Weights of a small contrastive audio-text model: encoder norm batchnorm, 39062 training examples.
Rows from block 4 of the text encoder, named by matrix and row number. Rows with one number belong to one neuron. Each number is 128 + 24 x the weight over its row's rms, rounded and kept within 0 to 255. All counts start at 0. Numbers have three digits each.
# fc1: MLP up (text_encoder.blocks.4.mlp.fc1.weight, 640x320), inputs 160-239
# fc2: MLP down (text_encoder.blocks.4.mlp.fc2.weight, 320x640, transposed), outputs 160-239
fc1.516:119128098067143175128090105137068088128128130128128177132128134154170119104124128116167127092142102097109147119150128089112117128128128128128114111128129150099137068133117128128128128128091146143128107138120142156128128128102099128095133128
fc2.516:089170128165128156109108128129156108139128128128128087185128114128087128128128086092105128070130128150128128136123128156128147111123120128128128124127105158115118128128184183173143101149149128137128150141092128132128122128132132128163128079
fc1.517:145128128128125126162131123112141128129104129114174143099139133148111128137128165124128120154112165128096128128128173160140103102125113128105128178114160193137116128167114147092106190128158155144128128132128117139123144138184128134076130153
fc2.517:128165124128154135065128173118128128114151159145146147114108181128167099128114093111093128128154104089128128071128115128128128144139114100128104128164128128104149125142128128128120146147152134080128166064145143124128087128128082168099129129
fc1.518:100128100099150126093119188117128092128082070120128157110128128098128139118065062150128104111107162134150165128128128147132141134135080139101168128128123117121128193065109102073128145118142128128128128128186138098139142179128169145140128089
fc2.518:161125166144128128103128104119128128128082102118128071150139128137128110128150191108154128172098134143132083128128182115135102155165131128148128147145128128113156128128174128128151128128146098158128128106101067172085128128132128128128165136
fc1.519:128128120108146158122174172144128168113128175128088150137125141128134192154133128195160123169158128086084128128131101135128123128110149128102139110155099158161128084128167128106084072095183081117128109155120100117155128128128122108088128128
fc2.519:128128128142128134128100126100128128113128108128161128158169144131165074128160128133099154107106128128184128128128154176124130128128128128153117128114147128128127174128130128157169087128141161090128128095140154128128148129143065152128176120
fc1.520:105226140128128128120172148157134128125128130119156154076075128128128143086119143128151128096152092098103170128152128128128086142110166164146132141128112098166180098149144129168095128097128135128128124128096107171127122098128083126128128124
fc2.520:151128127128071128128128128128128127171116091128128121149168128149143111128097144108087101166123146159135128113128144128144119098152133133128080095128149128107153130128116120128128124126157120070128119110190126141160145137186142126108160128
fc1.521:106128128078128106089133175128091128135141171128114128077128110128171128128127130079142128136111093128146149107128128128110070114152216132117128128128106109198128128143088128128165173128128155128128120158120093151128128106128091105147123146
fc2.521:120172148157129131076107101148128089128128109110077128114154186125128176108143088128113097114128110097128105142120128095123147155109076107118097128066154190099090093143128127106094115128120136126088150180155101128128143139128128128123149178
fc1.522:128125162102101108159088124122129092135151093096136122128149130128128135109112133128135129096146107109128154134117126128104096124128094128128135092128128084123186143073128124122111138195141128128092105119128128128098143100120128128128099109
fc2.522:108128114137128168128128150117148157118128145107128187128116128132156128128094128106083101128115128128128128128128128141104175143152220115175110180151135128082100104148128119128145111100128128115169165127143153128167128161128163138165133128
fc1.523:128062186178144108084196128152128128128120105076128128128084128159159100128076104116128091051165116149128134142125128145128128128128128139152128128128126128128164130110123135135128091132134115096162138128128117128151120128128128125118126128
fc2.523:137146128111123141158119097128128127068128110138093128136159170128129131128148167148128179141067128128148132155158128115139086128108199124130063128128127146128069149128159107149169128128118125131128135132089128128128130168162047128128114107
fc1.524:128128132124099128128128128178128140155073129168110135128101165137106140128146140156104128128101100095117101114123097159161128128142152060067128111171128128128148111120128128135177146179159149173128128089152172091168086166132123093113162087
fc2.524:095128128140131132128128176128128128128128128112128128132138090112112085135184129128107128127142152156128199128166128094059123165142142150173119128072134186125128149130100150128118117128112113137128128128128073143085144098128124128167128146
fc1.525:157107128086134164135132144128102141128072096057108126096142134094094110128154128126157104128128125126094143193198201134122110128140146126128128128128109137126148128151133100128168136115140073128128139128136122126128090128131135116109136128
fc2.525:116155114160128133128150163153145117128136146159155132128140086096128128128103128143105101127128128123113128134083121128146128101128129128128128127128128150128151128154128128110087103152128186136134101120128128128138174128120128128145155128
fc1.526:172130089128131124124093128097122128132159111128156128153139119121113098128119128128128084086110105109136092148133121128128128128119128128104128115047138158128151157115149198123105131128141128128128128092089144186137150095128102128118189128
fc2.526:097128180088168128155092087128160125128128154130129128123088130128128126128128128102128158124128128178123125101131110129153122135092128128089097114128102129153133130121126122128161146080128128095160097136128155128075136128128128135128131120
fc1.527:065121128151158121173156126137115126163128166116124097123126113113072128128131128117142128128128128119157142173128128128157103128132175114128128123128174146128132128085128089094128071128209128164089179150128145135128116128144075128126118076
fc2.527:180128107108150128128111128128128128122128085128168149132177128111162100139176128128160100114145097128062150119128185090108128128142128150154142128148128128105090128128128114119117128128083122114128087128171128128112128128128164128146128128
fc1.528:104163127122139128162155135143128127143137122128173128152099101135084162128178128125172116128152108140138128152166111183128140162148128142151128137170128118142128178128145119128146182116142128128101085111147101119128128128151128133083157128
fc2.528:154144150139093125147128162128105128146092050128088157175139128139155149150137109111128128122140145123178082119128130128134128128128138164111128138128134140135128114112124128128131111142101103105140108128170106152128128103120128108128128128
fc1.529:120137128128115095130128135128114143128106135128128128128128148098128128128104140111190128128160070128140128164128126145128128133104188156128128158115128138130128115128134128110140165100166128172128128103113159128096128169095128187128128128
fc2.529:169075128107143109139139118121102117128102128106114128107128128128128113142144097128129115144104135162128128128128089155128128172128171065098128105100128128121128134128128106090151128110130130128132185164179173163136142114128128128159087128
fc1.530:128094135164202128142168096128151128124188101145149128139083159128128158128102128128085091126101136136105162128118138128128128127151148147141124128128102159128103112128138114093128101113128118077128131090130128128128097145133124113086117122
fc2.530:107141106140121128119128170172128128150080138117051123126186097128128140095121128128194159133183132141163109134128112102135128131066148128122128129128116128145123123128128098108128062128128098173127190156141122121128182128119128128116112128
fc1.531:128128140147128084128097128128074128128158172098113128087128128128128118128128176113152157107110123128106128128104095178116121093135175069098084140169136128139117116127128084112169160133125151181138109128141112128128128128172150128114206133
fc2.531:128128161082107111128131147131160128123144051097135150142098065116124128134166089129078050192185174154134128095154163128128105155114106172128144128111147128121124162128128161128094128128128128126095131128116129128129068157145144119139127128
fc1.532:084128083133101128159145148124077130128128145206138107128127128087156106126128128128128130128114113123128128128109065173161100161151113175128188128128146080128128128128128119171168128110128128106126128117106069128110128128128143124114150128
fc2.532:164123128128193128128128098128177093128128172115178128145094128212111126152128128163147170128191128151128143128138157077132158128128128074128124128124120128128140110128128128103128178127122128122172123128128128102141128073128123135122128128
fc1.533:075128128129128142131136109145115153128116128138173147128115128131095128087128140128088128134128128118089097132097128087137109134120128106128159169070134128140160101133128115114137134128152152139153170125133156128128128079128107128167118179
fc2.533:142071128138116142112128156131097065148077153166119147177128128170140157128157114101115063128140128128157127137176128157128142159106135125128100128128185122133102128141128128134121128128078118100161148128122128128128127130103107128131118128
fc1.534:095083125066150101128118131128123086128084128109128128111105128128097053112150125159128107124128104140128128153172128104113146128108082062193128086136188104128128128093128090149136106175166122152095124091134125148097165122128135113128162128
fc2.534:113128126105142164088155154119102152083125116096088122128128145085128005146119133157100113137124113172135129134146124151126095128122132120161128073126146112175114128096128113105177153128161134118103155104105106128111128167097128128094128156
fc1.535:159109128128128142122128128088167081105128128170096206126128128123128128128128060113128154128128136128128128128128172135156150103128129209066120128149137128134128101118128115128087158126114128128125128122110128105113092142175128128137128110
fc2.535:128164155128136108105145093108123146128162128102172073128133158128130128158153188146121124128095098121093099128123128128128140110092129071170152103128128089123128128128168093098128107128110128142128160195166158128115073128128128141111128140
fc1.536:114173122073133128122151108142157099128128117128128114128088121164125111137145126128198128128138128092135128143128095189117128089132128136138140099128114128171157163128142128165136128147128140087083184128128115112168167128140175128115131097
fc2.536:122108128128146128151128105128094109128135117128145126138163128128174072097109148128110135141128138180115128135121160116128147151138172128128096129141177137097114117108128174128140101140128123087121142164128103128128128175133140074178128151
fc1.537:193170084128128117128128128128128128128142078110128128099154149163128147108109099067162128132121124088136175134128107152137141128170123133131128145126128140123128102146140128160122128144125128103115128128131092151128128128173128128128128153
fc2.537:081106123128099107128163128128112128128093216114128128177128180121118128146154199160089089160082128152128128128102138128151092136128121128128114113092182128153128146125128113114144128139123105133128113139142142128137107131162101132128128126
fc1.538:128093133169128177083128200173125109088128110154135137084128084142144090176086074093100101127128128118127128138128128099121141107140051097088128128149172128140135128179115128085142128120131110142137128143136104086159128139128161071135128128
fc2.538:128111114128110128111138125128128132152128128114085113128128078131128107145128128145078128097128150149128130157129149128098151161128181128116107157111116115118105103128139132150139153144089128143128138135124100135131142144128128125113128128
fc1.539:067090115121128077128148150128102128126104123128120128087112161128139065144098128145124144128167120128140149149184104126081120141162128171128128106136131128128114121128116135128093128151128133143128155076109161128128114169120128128128131140
fc2.539:120093128102173167128128165128113128102099101128128127126118149116062128128176128141177093102130116128128128128131131128091100119109106128175165110125173128127160128142128135128150128124147128084099139128122085128118134129076128111128140128
fc1.540:091128128148110140167160128132155092128141068158125128098114160150138128130135128154128138147201137101157128128117146092106128091162160163148084105128090106063095126174128167128133128115128128086128132147128172165151107128099130121128128128
fc2.540:128106106128183147140102109096083157128128128087128128128114105134143201115178128124128128115089103157128141123140124101116128146063109112138180151082143184183128099128067086123181128128128131141149111144120081097128128128128128149128128107
fc1.541:128128126123111128128100157114127128102128104124193121128093100096115120128128107128078128169142128146153128161093155130140116096154148128099144128149167128110110055156128102084128152088140146128146100114128173099131118145128109150146130114
fc2.541:128128128176119128156127114094132103162128149193103148128118128128170122119153108128105128128117128160082128128093162128082128147136128090113128138104128077120128107102106128129128138164082146103134126136128088151121095120130128125128128135
fc1.542:152115143134105164114128152170128128109128138115128128081128135128153135144168166173128112088118128143136126128134132114128128157131133098086128149203179133128140191150109120148167133128128118060155095125128115128139114121126158128124079128
fc2.542:128128109128102115122128139128128146128158128128108128117146145128176139104162128136084099128128132150118128103072128128085176128143091128086151128161146135118074172135128128128140151113136134085128087158112128115128140147151128128128074188
fc1.543:128151120120128065169128133128128128114101095128128096128092105102096128078195133103128128124125128111128113106146132161128105140113128112128128128117126074123138134128160087128145162128122128128128128132152125126128128128103116128128128093
fc2.543:130150153159140086084107154105106134128098175097152094133128153092128103150131128144097128128185128128134093081080164128125157118128145162122087122149110154123134128140175128128127113110154175128105128128130153051111128128137128113128091128
fc1.544:157108128157178129128128188106141128125114128155153123178168100128158128112128078128090102128131122128153128142142099139133128136128095150078094109119170128068113166122128114141124103128151128173142128094190113129178105100057160125128149160
fc2.544:128128128128078128097128128124164109141137128084128149092112113081128128128156145128141128128184125128114127128096128128128111128064157080128179133104139128128142095128129128073112136128128164130128077132100112100130128138162166128128128121
fc1.545:128144129084091111167154171181144140078148128114163153128128128124128100128130180111129174128101145128095091088165093090112128148127128120128128155101128128134128109156147130098128113116160162088092130130128128117144128110128128131128098129
fc2.545:128128138128127158106128128047128129178081128146064128128138141128128157128128088111128117095128128128121128157128128170128128128140095128123128119103128139103128135120089139099133154193128128150134128112128128128098077092118160132115122132
fc1.546:128128193141108128104123128102126183126149128122140119103100151141079188094153133060162148128168112146128166099175136128141130142120127120089141087128160162149128128151098140154128128128103153128106086069128161125159162128116152128054165146
fc2.546:103128128121082128121121162126211134108118143066143128165127150128083139105128151116156113146138107128146147128161152134150073162175140110151128088133154128133131165105128109128128140128111114128121128128128128157105103128128128123136141120
fc1.547:151130128133130128140177090117061128125104094137152128128079128145089100132128141128166128092208128109128136144145113118097128123128085128109128174111172097132128109130128128128109125076159126151132128159128157168156128113136113138126128128
fc2.547:095167128113153096157189128133120128123128117043116128129121128112097128128153103128159080100128127128110109128132163128112150128153112071136131100136092128108137128128105188131129127127130080125113117141160133128108128096073132159093146128
fc1.548:113195139176132128128136115096115155128144136128128176128128128128128212079145128128156106172128123128170153128131128146107111105145128120134128128128127116149100080128128128146108130050128160143069096099184128128137195108167109115125131125
fc2.548:165162128152151147131128114114167142191128072128117189116108125123128154128123154128138120095079128139171128128146136143094116128128128069131118128128148125190105136138147139186128114096144094090128093132100113128149128128128128106128128128
fc1.549:109128098132142141154128137158140135128122128155158176128128150120114081126128190171136109110155128128128128128128128098112135166159119115157114120105147052092105120128091141118131146113158128139062128143180074154125118154128133128128138142
fc2.549:179135122127129137131141128115099146108089128169113138109110116128116081120147128115106151128128115128128117167142155128114105156128128128059128135150128157138099116128128124124152142150132128144110128125128128103187134128065128128152128116
fc1.550:150096121118152128170115142126084107059088097124116128171147128121119128042128155090133096128128130124128110119102148141116128128099164123152097128178146128147128139119134141128128156114128128140137128116128096096071143119142137177106171128
fc2.550:128178128133119132155128121128159104173172089167149184084128128128162217178128085128104155090128181148176108175128134148128102128107128176152109128111128159128100150116128091134172118128169167102102128128125171128150133160160127074185101130
fc1.551:152119142112157128128174109140108137097128147149102120126118139128114154128102144092108124142144101128128137128050112129108148108166184128127128155115128128149128128154188121103128128128128111128128128122135106112128132128125092146072134190
fc2.551:081128100161128113089141164105128128105115098095155205137125128138128125128143127126128094100121146180120122128128128128128128118108098128128165128132128128151128121078127131144128086134128107128108111161106112128125113114128128097139128115
fc1.552:128101128183128128146103175181142128128128078128146073128125103128154146150128081161118106148112100125128109141128141128114151076191095059132132166153165128101093117128143122103120167128106128128167157136091128048086128097171128128142157105
fc2.552:135128102147123152130128167128157067161128064149117128128128128132139138084128084170099091107117136128127077175119149128145167070182083093116151178170184128128116102170150103114128144128102160128128152169158123082131094128136110116166128100
fc1.553:111099150138112134141114142144146116128156128128142156157144105128128100116128134130064128128128166216128173119128098128094142108128173128139108133122128128098144128108147128168160128145128152161128180085128128128099128093128097108100121128
fc2.553:128169128125128102185119099134101145128097113146116144128093128145185128128128128138141128125142141047083102128128128116128122145128128128072170135128128195125128128128097181128097128139128095107151096130113128088172128128154128096125129128