Weights of a small contrastive audio-text model.
Model: 8.97M parameters, encoder arch resnet, encoder activation silu, encoder widths [64, 96, 144], text encoder width 320, text encoder norm layernorm, text encoder activation gelu.
Training: 10200 steps, batches of 128.
Data: trained on synthesized solo parts of chorales (CocoChorales), 39062 training examples, 33.4 epochs.
Rows from block 5 of the text encoder, named by matrix and row number. Rows with one number belong to one attention dimension. Each number is 200 + 20 x the weight over its row's rms, rounded and kept within 0 to 999. All counts start at 0. After the name is the row's rms in percent of the matrix's.
# v: attention query, key and value (stacked) (text_encoder.blocks.5.attn.qkv.weight, 960x320, the v third), inputs 107-213
# proj: attention output (text_encoder.blocks.5.attn.proj.weight, 320x320, transposed), outputs 107-213
v.73,080,168,200,201,207,192,180,181,162,202,256,200,200,200,200,180,200,226,192,217,220,189,208,220,195,223,203,198,249,178,217,193,197,200,200,200,200,220,177,181,200,200,200,200,165,201,217,200,152,200,155,200,200,200,200,184,200,242,200,200,217,161,169,200,188,169,225,208,172,241,200,197,200,198,172,218,200,171,200,203,238,200,200,198,252,200,200,200,219,200,205,174,171,239,169,200,200,197,263,208,220,215,203,231,201,190,176,191
v.74,083,256,250,180,200,200,200,196,164,173,221,174,161,223,200,200,252,200,174,200,200,200,171,209,200,196,239,201,200,149,214,215,154,187,200,214,200,217,198,252,225,200,200,200,200,187,202,227,201,187,211,226,200,244,188,200,200,181,200,200,200,200,200,200,248,165,219,213,194,200,198,200,200,200,222,200,200,212,200,191,197,200,191,214,214,225,200,200,193,200,169,200,200,200,200,197,200,206,205,200,215,199,214,200,200,225,157,216
v.75,094,227,195,237,201,173,200,200,200,228,238,197,202,151,200,252,209,175,187,200,178,235,224,200,200,200,214,230,171,213,186,221,207,230,200,168,200,173,194,182,200,196,200,254,163,188,200,200,200,211,186,225,194,192,200,200,178,200,224,200,223,236,200,200,200,235,177,186,211,200,200,200,180,203,200,194,139,234,163,231,195,200,188,197,197,200,185,214,219,200,222,200,184,194,171,150,200,171,189,200,202,197,212,200,230,220,200,200
v.76,091,200,202,200,200,200,225,200,169,210,200,175,200,200,233,207,230,199,187,187,234,222,200,200,200,230,200,173,196,192,179,217,162,216,199,200,200,171,200,197,209,200,174,171,200,200,200,130,207,206,200,177,165,169,200,178,200,200,200,200,208,200,200,200,195,200,200,200,186,200,197,210,136,227,145,202,201,205,210,200,178,241,200,200,203,190,200,184,223,184,205,152,153,197,168,203,200,200,197,200,197,221,200,193,196,182,177,211
v.77,095,190,200,200,220,200,230,168,200,187,200,203,200,200,190,200,200,223,216,208,200,200,200,200,226,200,214,200,199,158,190,200,209,253,208,196,155,179,200,200,199,187,200,215,192,200,207,168,201,224,196,197,200,213,181,176,175,200,200,200,170,178,235,200,200,177,200,155,184,246,200,221,191,216,200,200,158,188,207,208,200,192,198,225,191,207,215,200,223,191,210,201,200,191,219,200,195,200,162,187,169,184,200,180,200,200,151,181
v.78,093,179,226,200,200,240,206,204,232,214,176,193,220,165,200,174,230,182,233,185,178,200,176,224,206,206,202,199,200,213,178,179,206,187,200,200,162,200,200,178,200,200,194,218,224,206,200,200,201,193,191,222,200,200,176,200,163,215,184,200,200,221,213,215,169,200,179,200,200,200,233,175,200,189,200,209,215,200,211,173,213,193,208,200,229,185,200,172,200,200,200,200,200,215,218,158,181,200,180,228,189,225,172,200,200,189,200,202
v.79,093,200,166,193,208,200,191,208,157,200,221,187,200,158,235,213,206,200,200,200,192,209,200,199,174,211,217,179,200,141,200,206,192,266,197,198,208,186,160,219,200,200,187,200,234,200,200,163,200,206,200,244,180,200,199,200,164,235,200,199,147,169,202,200,159,200,228,200,206,200,200,200,187,193,157,222,200,200,200,200,199,184,196,200,200,220,212,200,206,151,265,200,183,218,176,180,200,176,163,242,200,200,202,222,200,168,176,203
v.80,087,200,177,163,227,200,191,161,200,224,171,200,200,200,200,198,183,252,191,217,200,208,208,190,196,188,146,229,161,202,193,177,216,189,169,200,200,173,187,192,198,200,218,213,200,195,165,197,213,177,200,291,175,208,231,226,200,196,242,224,200,200,201,167,200,189,221,200,192,200,189,200,169,200,225,253,209,200,202,200,184,204,230,200,155,200,200,194,180,200,187,200,200,200,194,200,200,200,200,192,216,211,200,210,200,220,200,265
v.81,088,220,217,169,200,189,206,186,180,172,205,200,225,167,189,200,200,196,200,214,200,203,220,200,210,200,204,185,197,190,200,209,207,199,200,225,191,181,219,168,200,192,200,186,200,191,202,200,181,208,213,179,201,211,224,181,200,200,181,237,200,219,259,200,206,186,220,198,242,200,200,200,197,141,200,181,175,199,200,216,200,196,204,221,200,200,200,200,200,200,194,182,184,205,200,188,229,206,234,212,191,200,260,226,208,193,200,200
v.82,097,197,230,200,236,200,200,208,198,157,218,189,211,186,213,182,200,184,215,200,200,228,199,229,183,180,200,200,200,204,209,240,200,186,200,199,200,199,205,200,250,200,200,200,209,245,200,239,229,149,208,200,243,200,187,164,200,184,232,200,176,180,200,200,172,200,262,192,239,231,170,200,175,200,176,200,200,210,176,205,240,222,210,215,175,225,200,180,161,241,218,148,200,200,200,190,200,200,200,237,187,157,200,221,195,210,206,169
v.83,098,233,203,198,200,200,224,193,187,199,166,225,196,164,216,200,200,165,156,200,150,194,200,200,200,210,265,200,200,218,221,200,216,213,200,200,200,200,189,244,227,200,160,200,200,227,194,188,200,162,192,216,192,213,200,180,188,200,200,208,200,204,208,172,211,191,200,205,223,170,242,222,178,200,232,178,167,168,200,172,172,200,199,188,200,200,212,200,246,165,199,200,204,200,179,200,185,224,193,192,176,200,200,200,189,203,181,201
v.84,100,232,200,200,195,165,175,190,178,200,227,213,164,259,200,200,222,182,196,200,191,236,200,204,200,183,224,198,162,192,200,202,200,211,216,200,200,212,200,202,221,169,186,183,169,209,194,169,200,200,225,200,200,200,196,190,185,212,202,200,170,222,236,178,200,200,192,185,196,221,200,215,229,193,236,174,178,166,241,224,234,226,200,200,222,200,191,200,192,220,181,200,195,200,200,195,200,212,159,213,196,233,206,185,202,200,203,200
v.85,089,215,200,236,192,213,222,210,226,214,200,225,200,227,200,159,200,188,226,200,200,230,200,200,178,197,147,204,198,200,186,185,211,212,200,187,200,219,188,224,200,200,225,223,196,207,200,205,125,209,182,200,200,200,191,200,204,200,199,164,208,222,200,179,177,189,215,256,184,191,200,212,205,183,200,185,204,239,200,207,200,189,200,210,165,233,198,198,196,213,176,248,175,223,200,200,200,204,200,225,200,208,177,205,232,200,240,213
v.86,086,169,224,200,206,188,200,169,200,212,219,200,239,200,180,200,218,167,235,159,200,215,200,195,200,189,188,178,176,207,231,200,224,242,200,172,159,163,230,208,179,188,205,169,200,200,219,222,200,148,162,228,200,176,184,199,257,189,176,220,163,183,220,180,200,223,208,198,210,227,195,200,202,200,198,202,207,189,160,173,184,193,195,215,239,200,200,177,227,200,200,190,200,200,200,182,235,206,191,200,159,200,200,216,200,200,209,188
v.87,093,194,178,211,200,200,176,168,219,200,209,189,164,200,200,200,213,232,210,192,244,169,206,238,181,200,196,244,200,170,193,195,165,215,200,201,200,209,200,251,187,226,232,206,231,228,232,200,204,210,200,197,179,171,222,251,212,205,213,200,200,172,196,189,221,243,200,204,200,200,222,200,233,164,200,200,200,180,171,222,200,168,228,200,200,219,173,200,200,218,200,220,204,200,180,218,178,210,193,200,168,200,169,169,166,200,247,200
proj.73,083,252,206,194,200,242,200,205,200,202,180,167,178,203,135,200,200,189,234,200,199,200,200,185,200,169,226,187,200,163,209,195,174,225,170,199,200,208,200,180,200,200,170,217,197,240,200,218,204,200,228,200,202,191,200,200,203,196,218,185,210,223,178,205,222,196,215,194,200,201,212,185,185,200,200,200,270,213,231,254,198,200,200,200,208,207,212,200,200,200,191,213,200,222,200,200,186,218,160,232,213,180,265,202,210,200,200,212
proj.74,092,200,250,200,200,210,179,200,200,154,192,212,161,158,233,204,200,200,197,157,240,232,200,232,200,184,200,190,174,217,214,181,200,175,200,210,182,197,200,178,188,244,226,175,200,200,212,161,226,199,221,195,166,193,200,163,171,205,166,200,187,165,200,213,200,168,190,194,208,200,200,194,170,233,200,184,142,221,200,219,187,180,200,203,200,208,223,238,247,200,203,200,200,197,185,205,180,200,189,208,200,200,204,203,187,200,206,216
proj.75,101,215,203,156,200,200,217,235,238,166,200,187,198,200,201,167,214,200,239,185,196,200,237,207,135,250,166,200,232,200,188,200,200,200,200,210,204,175,200,240,192,186,198,200,202,216,177,192,200,185,200,200,217,193,200,200,211,163,201,183,200,198,200,200,200,220,200,200,150,201,190,195,204,221,195,213,215,200,169,186,217,222,200,228,167,204,200,200,208,169,209,200,199,200,227,209,208,200,200,200,180,219,201,269,200,192,214,192
proj.76,097,200,223,183,262,188,200,200,200,185,185,185,154,196,190,221,171,206,250,182,217,209,220,243,216,200,200,182,200,200,258,174,207,214,227,197,208,200,215,223,200,233,200,193,198,198,225,199,200,184,211,198,205,193,177,242,233,205,169,219,200,187,227,200,200,183,206,200,234,200,224,222,200,201,200,162,255,185,174,219,200,162,200,200,181,193,180,206,262,244,210,178,200,224,247,253,200,200,188,222,217,181,200,234,200,194,186,188
proj.77,101,200,179,225,222,249,206,251,200,200,200,200,200,211,200,191,192,191,221,213,170,200,200,200,213,248,195,217,181,193,200,200,210,200,164,200,226,200,168,200,172,200,218,197,186,183,200,176,200,162,223,181,200,204,224,200,200,200,172,218,180,200,200,200,211,209,168,200,228,200,159,190,226,200,183,205,254,201,200,200,200,230,220,193,182,200,250,200,182,186,211,192,176,200,200,200,200,178,204,200,200,192,191,211,230,200,230,200
proj.78,093,200,166,206,192,193,224,207,175,202,231,200,202,250,229,188,186,200,223,220,203,200,218,190,160,211,183,194,197,220,200,220,159,200,188,200,200,200,200,207,216,221,219,213,210,187,200,213,220,200,195,210,200,184,216,174,180,175,153,215,209,204,175,200,250,193,199,200,164,181,191,223,200,199,215,157,200,200,217,200,156,235,200,178,169,200,189,216,207,200,218,232,200,188,177,200,175,187,228,223,213,200,200,200,217,200,216,186
proj.79,086,208,200,202,235,210,245,200,215,187,200,190,201,212,185,207,163,200,194,200,206,189,229,211,200,227,200,200,224,215,234,180,192,181,186,200,217,232,200,200,200,193,200,200,200,164,158,192,214,200,200,145,191,198,212,200,206,171,200,216,191,229,200,231,199,192,200,213,229,206,229,200,205,232,200,200,210,218,205,191,200,200,207,186,215,200,194,201,223,207,153,197,183,191,225,226,231,200,230,230,273,200,198,206,199,200,200,212
proj.80,086,192,175,200,205,200,225,186,220,204,178,185,193,200,178,200,232,200,168,170,221,200,230,195,196,193,165,205,213,179,199,218,203,207,233,190,200,186,200,230,217,200,200,200,200,190,169,199,209,200,208,169,171,174,233,200,227,202,179,200,177,193,200,200,185,226,212,179,194,200,144,189,200,178,161,192,187,193,182,210,228,200,158,209,193,200,169,202,225,198,200,200,215,183,223,200,207,183,200,183,229,187,183,201,200,197,195,179
proj.81,088,200,192,239,200,200,200,200,180,180,200,200,206,201,200,192,207,188,182,214,213,200,208,208,222,211,176,194,200,201,202,200,200,241,183,223,200,200,199,200,200,191,195,197,200,246,208,202,178,209,200,182,200,234,262,199,213,199,239,200,185,141,200,176,178,221,200,120,199,218,193,200,209,193,144,192,200,200,241,191,191,225,204,177,175,171,200,200,191,213,210,200,220,200,153,180,203,221,195,175,223,167,189,200,200,200,211,234
proj.82,094,242,200,165,180,195,178,200,232,187,200,248,172,200,201,198,203,210,200,200,196,200,195,176,200,200,224,190,202,252,281,180,238,178,199,267,200,183,200,196,221,145,200,200,223,174,166,200,182,200,209,199,217,200,176,227,200,168,197,197,200,211,186,168,226,238,200,249,180,184,208,200,196,195,250,213,200,200,254,228,186,209,159,205,200,200,195,200,194,186,208,200,214,200,184,200,228,230,200,146,200,149,200,200,202,180,200,200
proj.83,091,200,195,210,201,227,191,183,196,200,200,200,200,200,231,200,202,200,235,212,200,213,200,222,200,200,200,200,151,200,170,220,200,187,200,225,191,237,190,194,196,200,185,200,180,184,190,209,209,200,177,172,200,205,200,200,209,198,212,192,231,200,200,208,167,235,242,211,200,215,183,200,238,226,183,200,193,250,117,207,227,187,200,200,200,199,180,227,200,238,192,200,192,200,217,200,198,208,200,200,230,176,160,200,200,193,200,165
proj.84,092,205,192,200,231,235,200,200,209,200,200,211,182,168,200,200,222,200,216,220,200,201,200,200,171,226,132,172,233,174,200,200,217,176,190,200,168,200,197,194,222,200,234,200,200,200,200,206,225,204,189,201,175,198,200,215,200,186,201,223,162,192,198,220,166,200,218,200,203,227,200,198,191,200,202,219,194,207,188,182,251,172,200,196,240,200,200,214,200,221,200,200,209,202,208,204,200,202,229,177,200,169,199,191,230,200,189,236
proj.85,095,191,181,190,190,229,182,223,243,212,186,163,220,217,210,250,208,198,190,186,160,204,200,200,179,169,207,241,201,209,190,228,158,252,204,221,200,242,198,200,222,186,215,200,202,203,200,200,200,201,198,219,200,234,158,200,191,193,200,213,178,200,200,200,174,200,193,229,200,177,170,200,200,200,183,200,228,200,195,203,185,207,180,200,223,193,200,181,200,169,166,176,200,200,242,200,201,200,177,157,196,200,236,225,207,200,183,154
proj.86,104,207,217,200,183,200,204,241,208,175,200,176,219,200,190,228,188,217,198,205,227,186,202,210,200,205,200,200,200,200,200,179,184,205,207,200,183,193,212,187,130,195,224,224,181,181,234,200,192,205,221,186,181,199,186,229,211,200,153,196,219,248,191,195,208,200,197,218,188,222,209,213,166,238,195,213,210,142,200,200,184,186,182,200,200,187,259,245,200,200,200,200,215,200,218,191,183,212,232,203,217,190,240,225,183,154,223,196
proj.87,092,191,175,200,194,204,200,187,200,191,194,185,239,177,223,198,183,180,200,195,179,204,154,191,180,200,238,164,200,200,207,200,231,200,203,203,197,173,217,200,220,200,154,221,242,200,207,212,184,200,207,189,200,200,232,214,200,249,200,208,162,200,219,218,199,173,200,184,200,200,198,230,186,200,200,182,227,180,214,214,219,232,232,213,221,216,154,200,200,200,226,173,190,203,245,200,200,229,194,157,200,203,176,211,223,230,240,215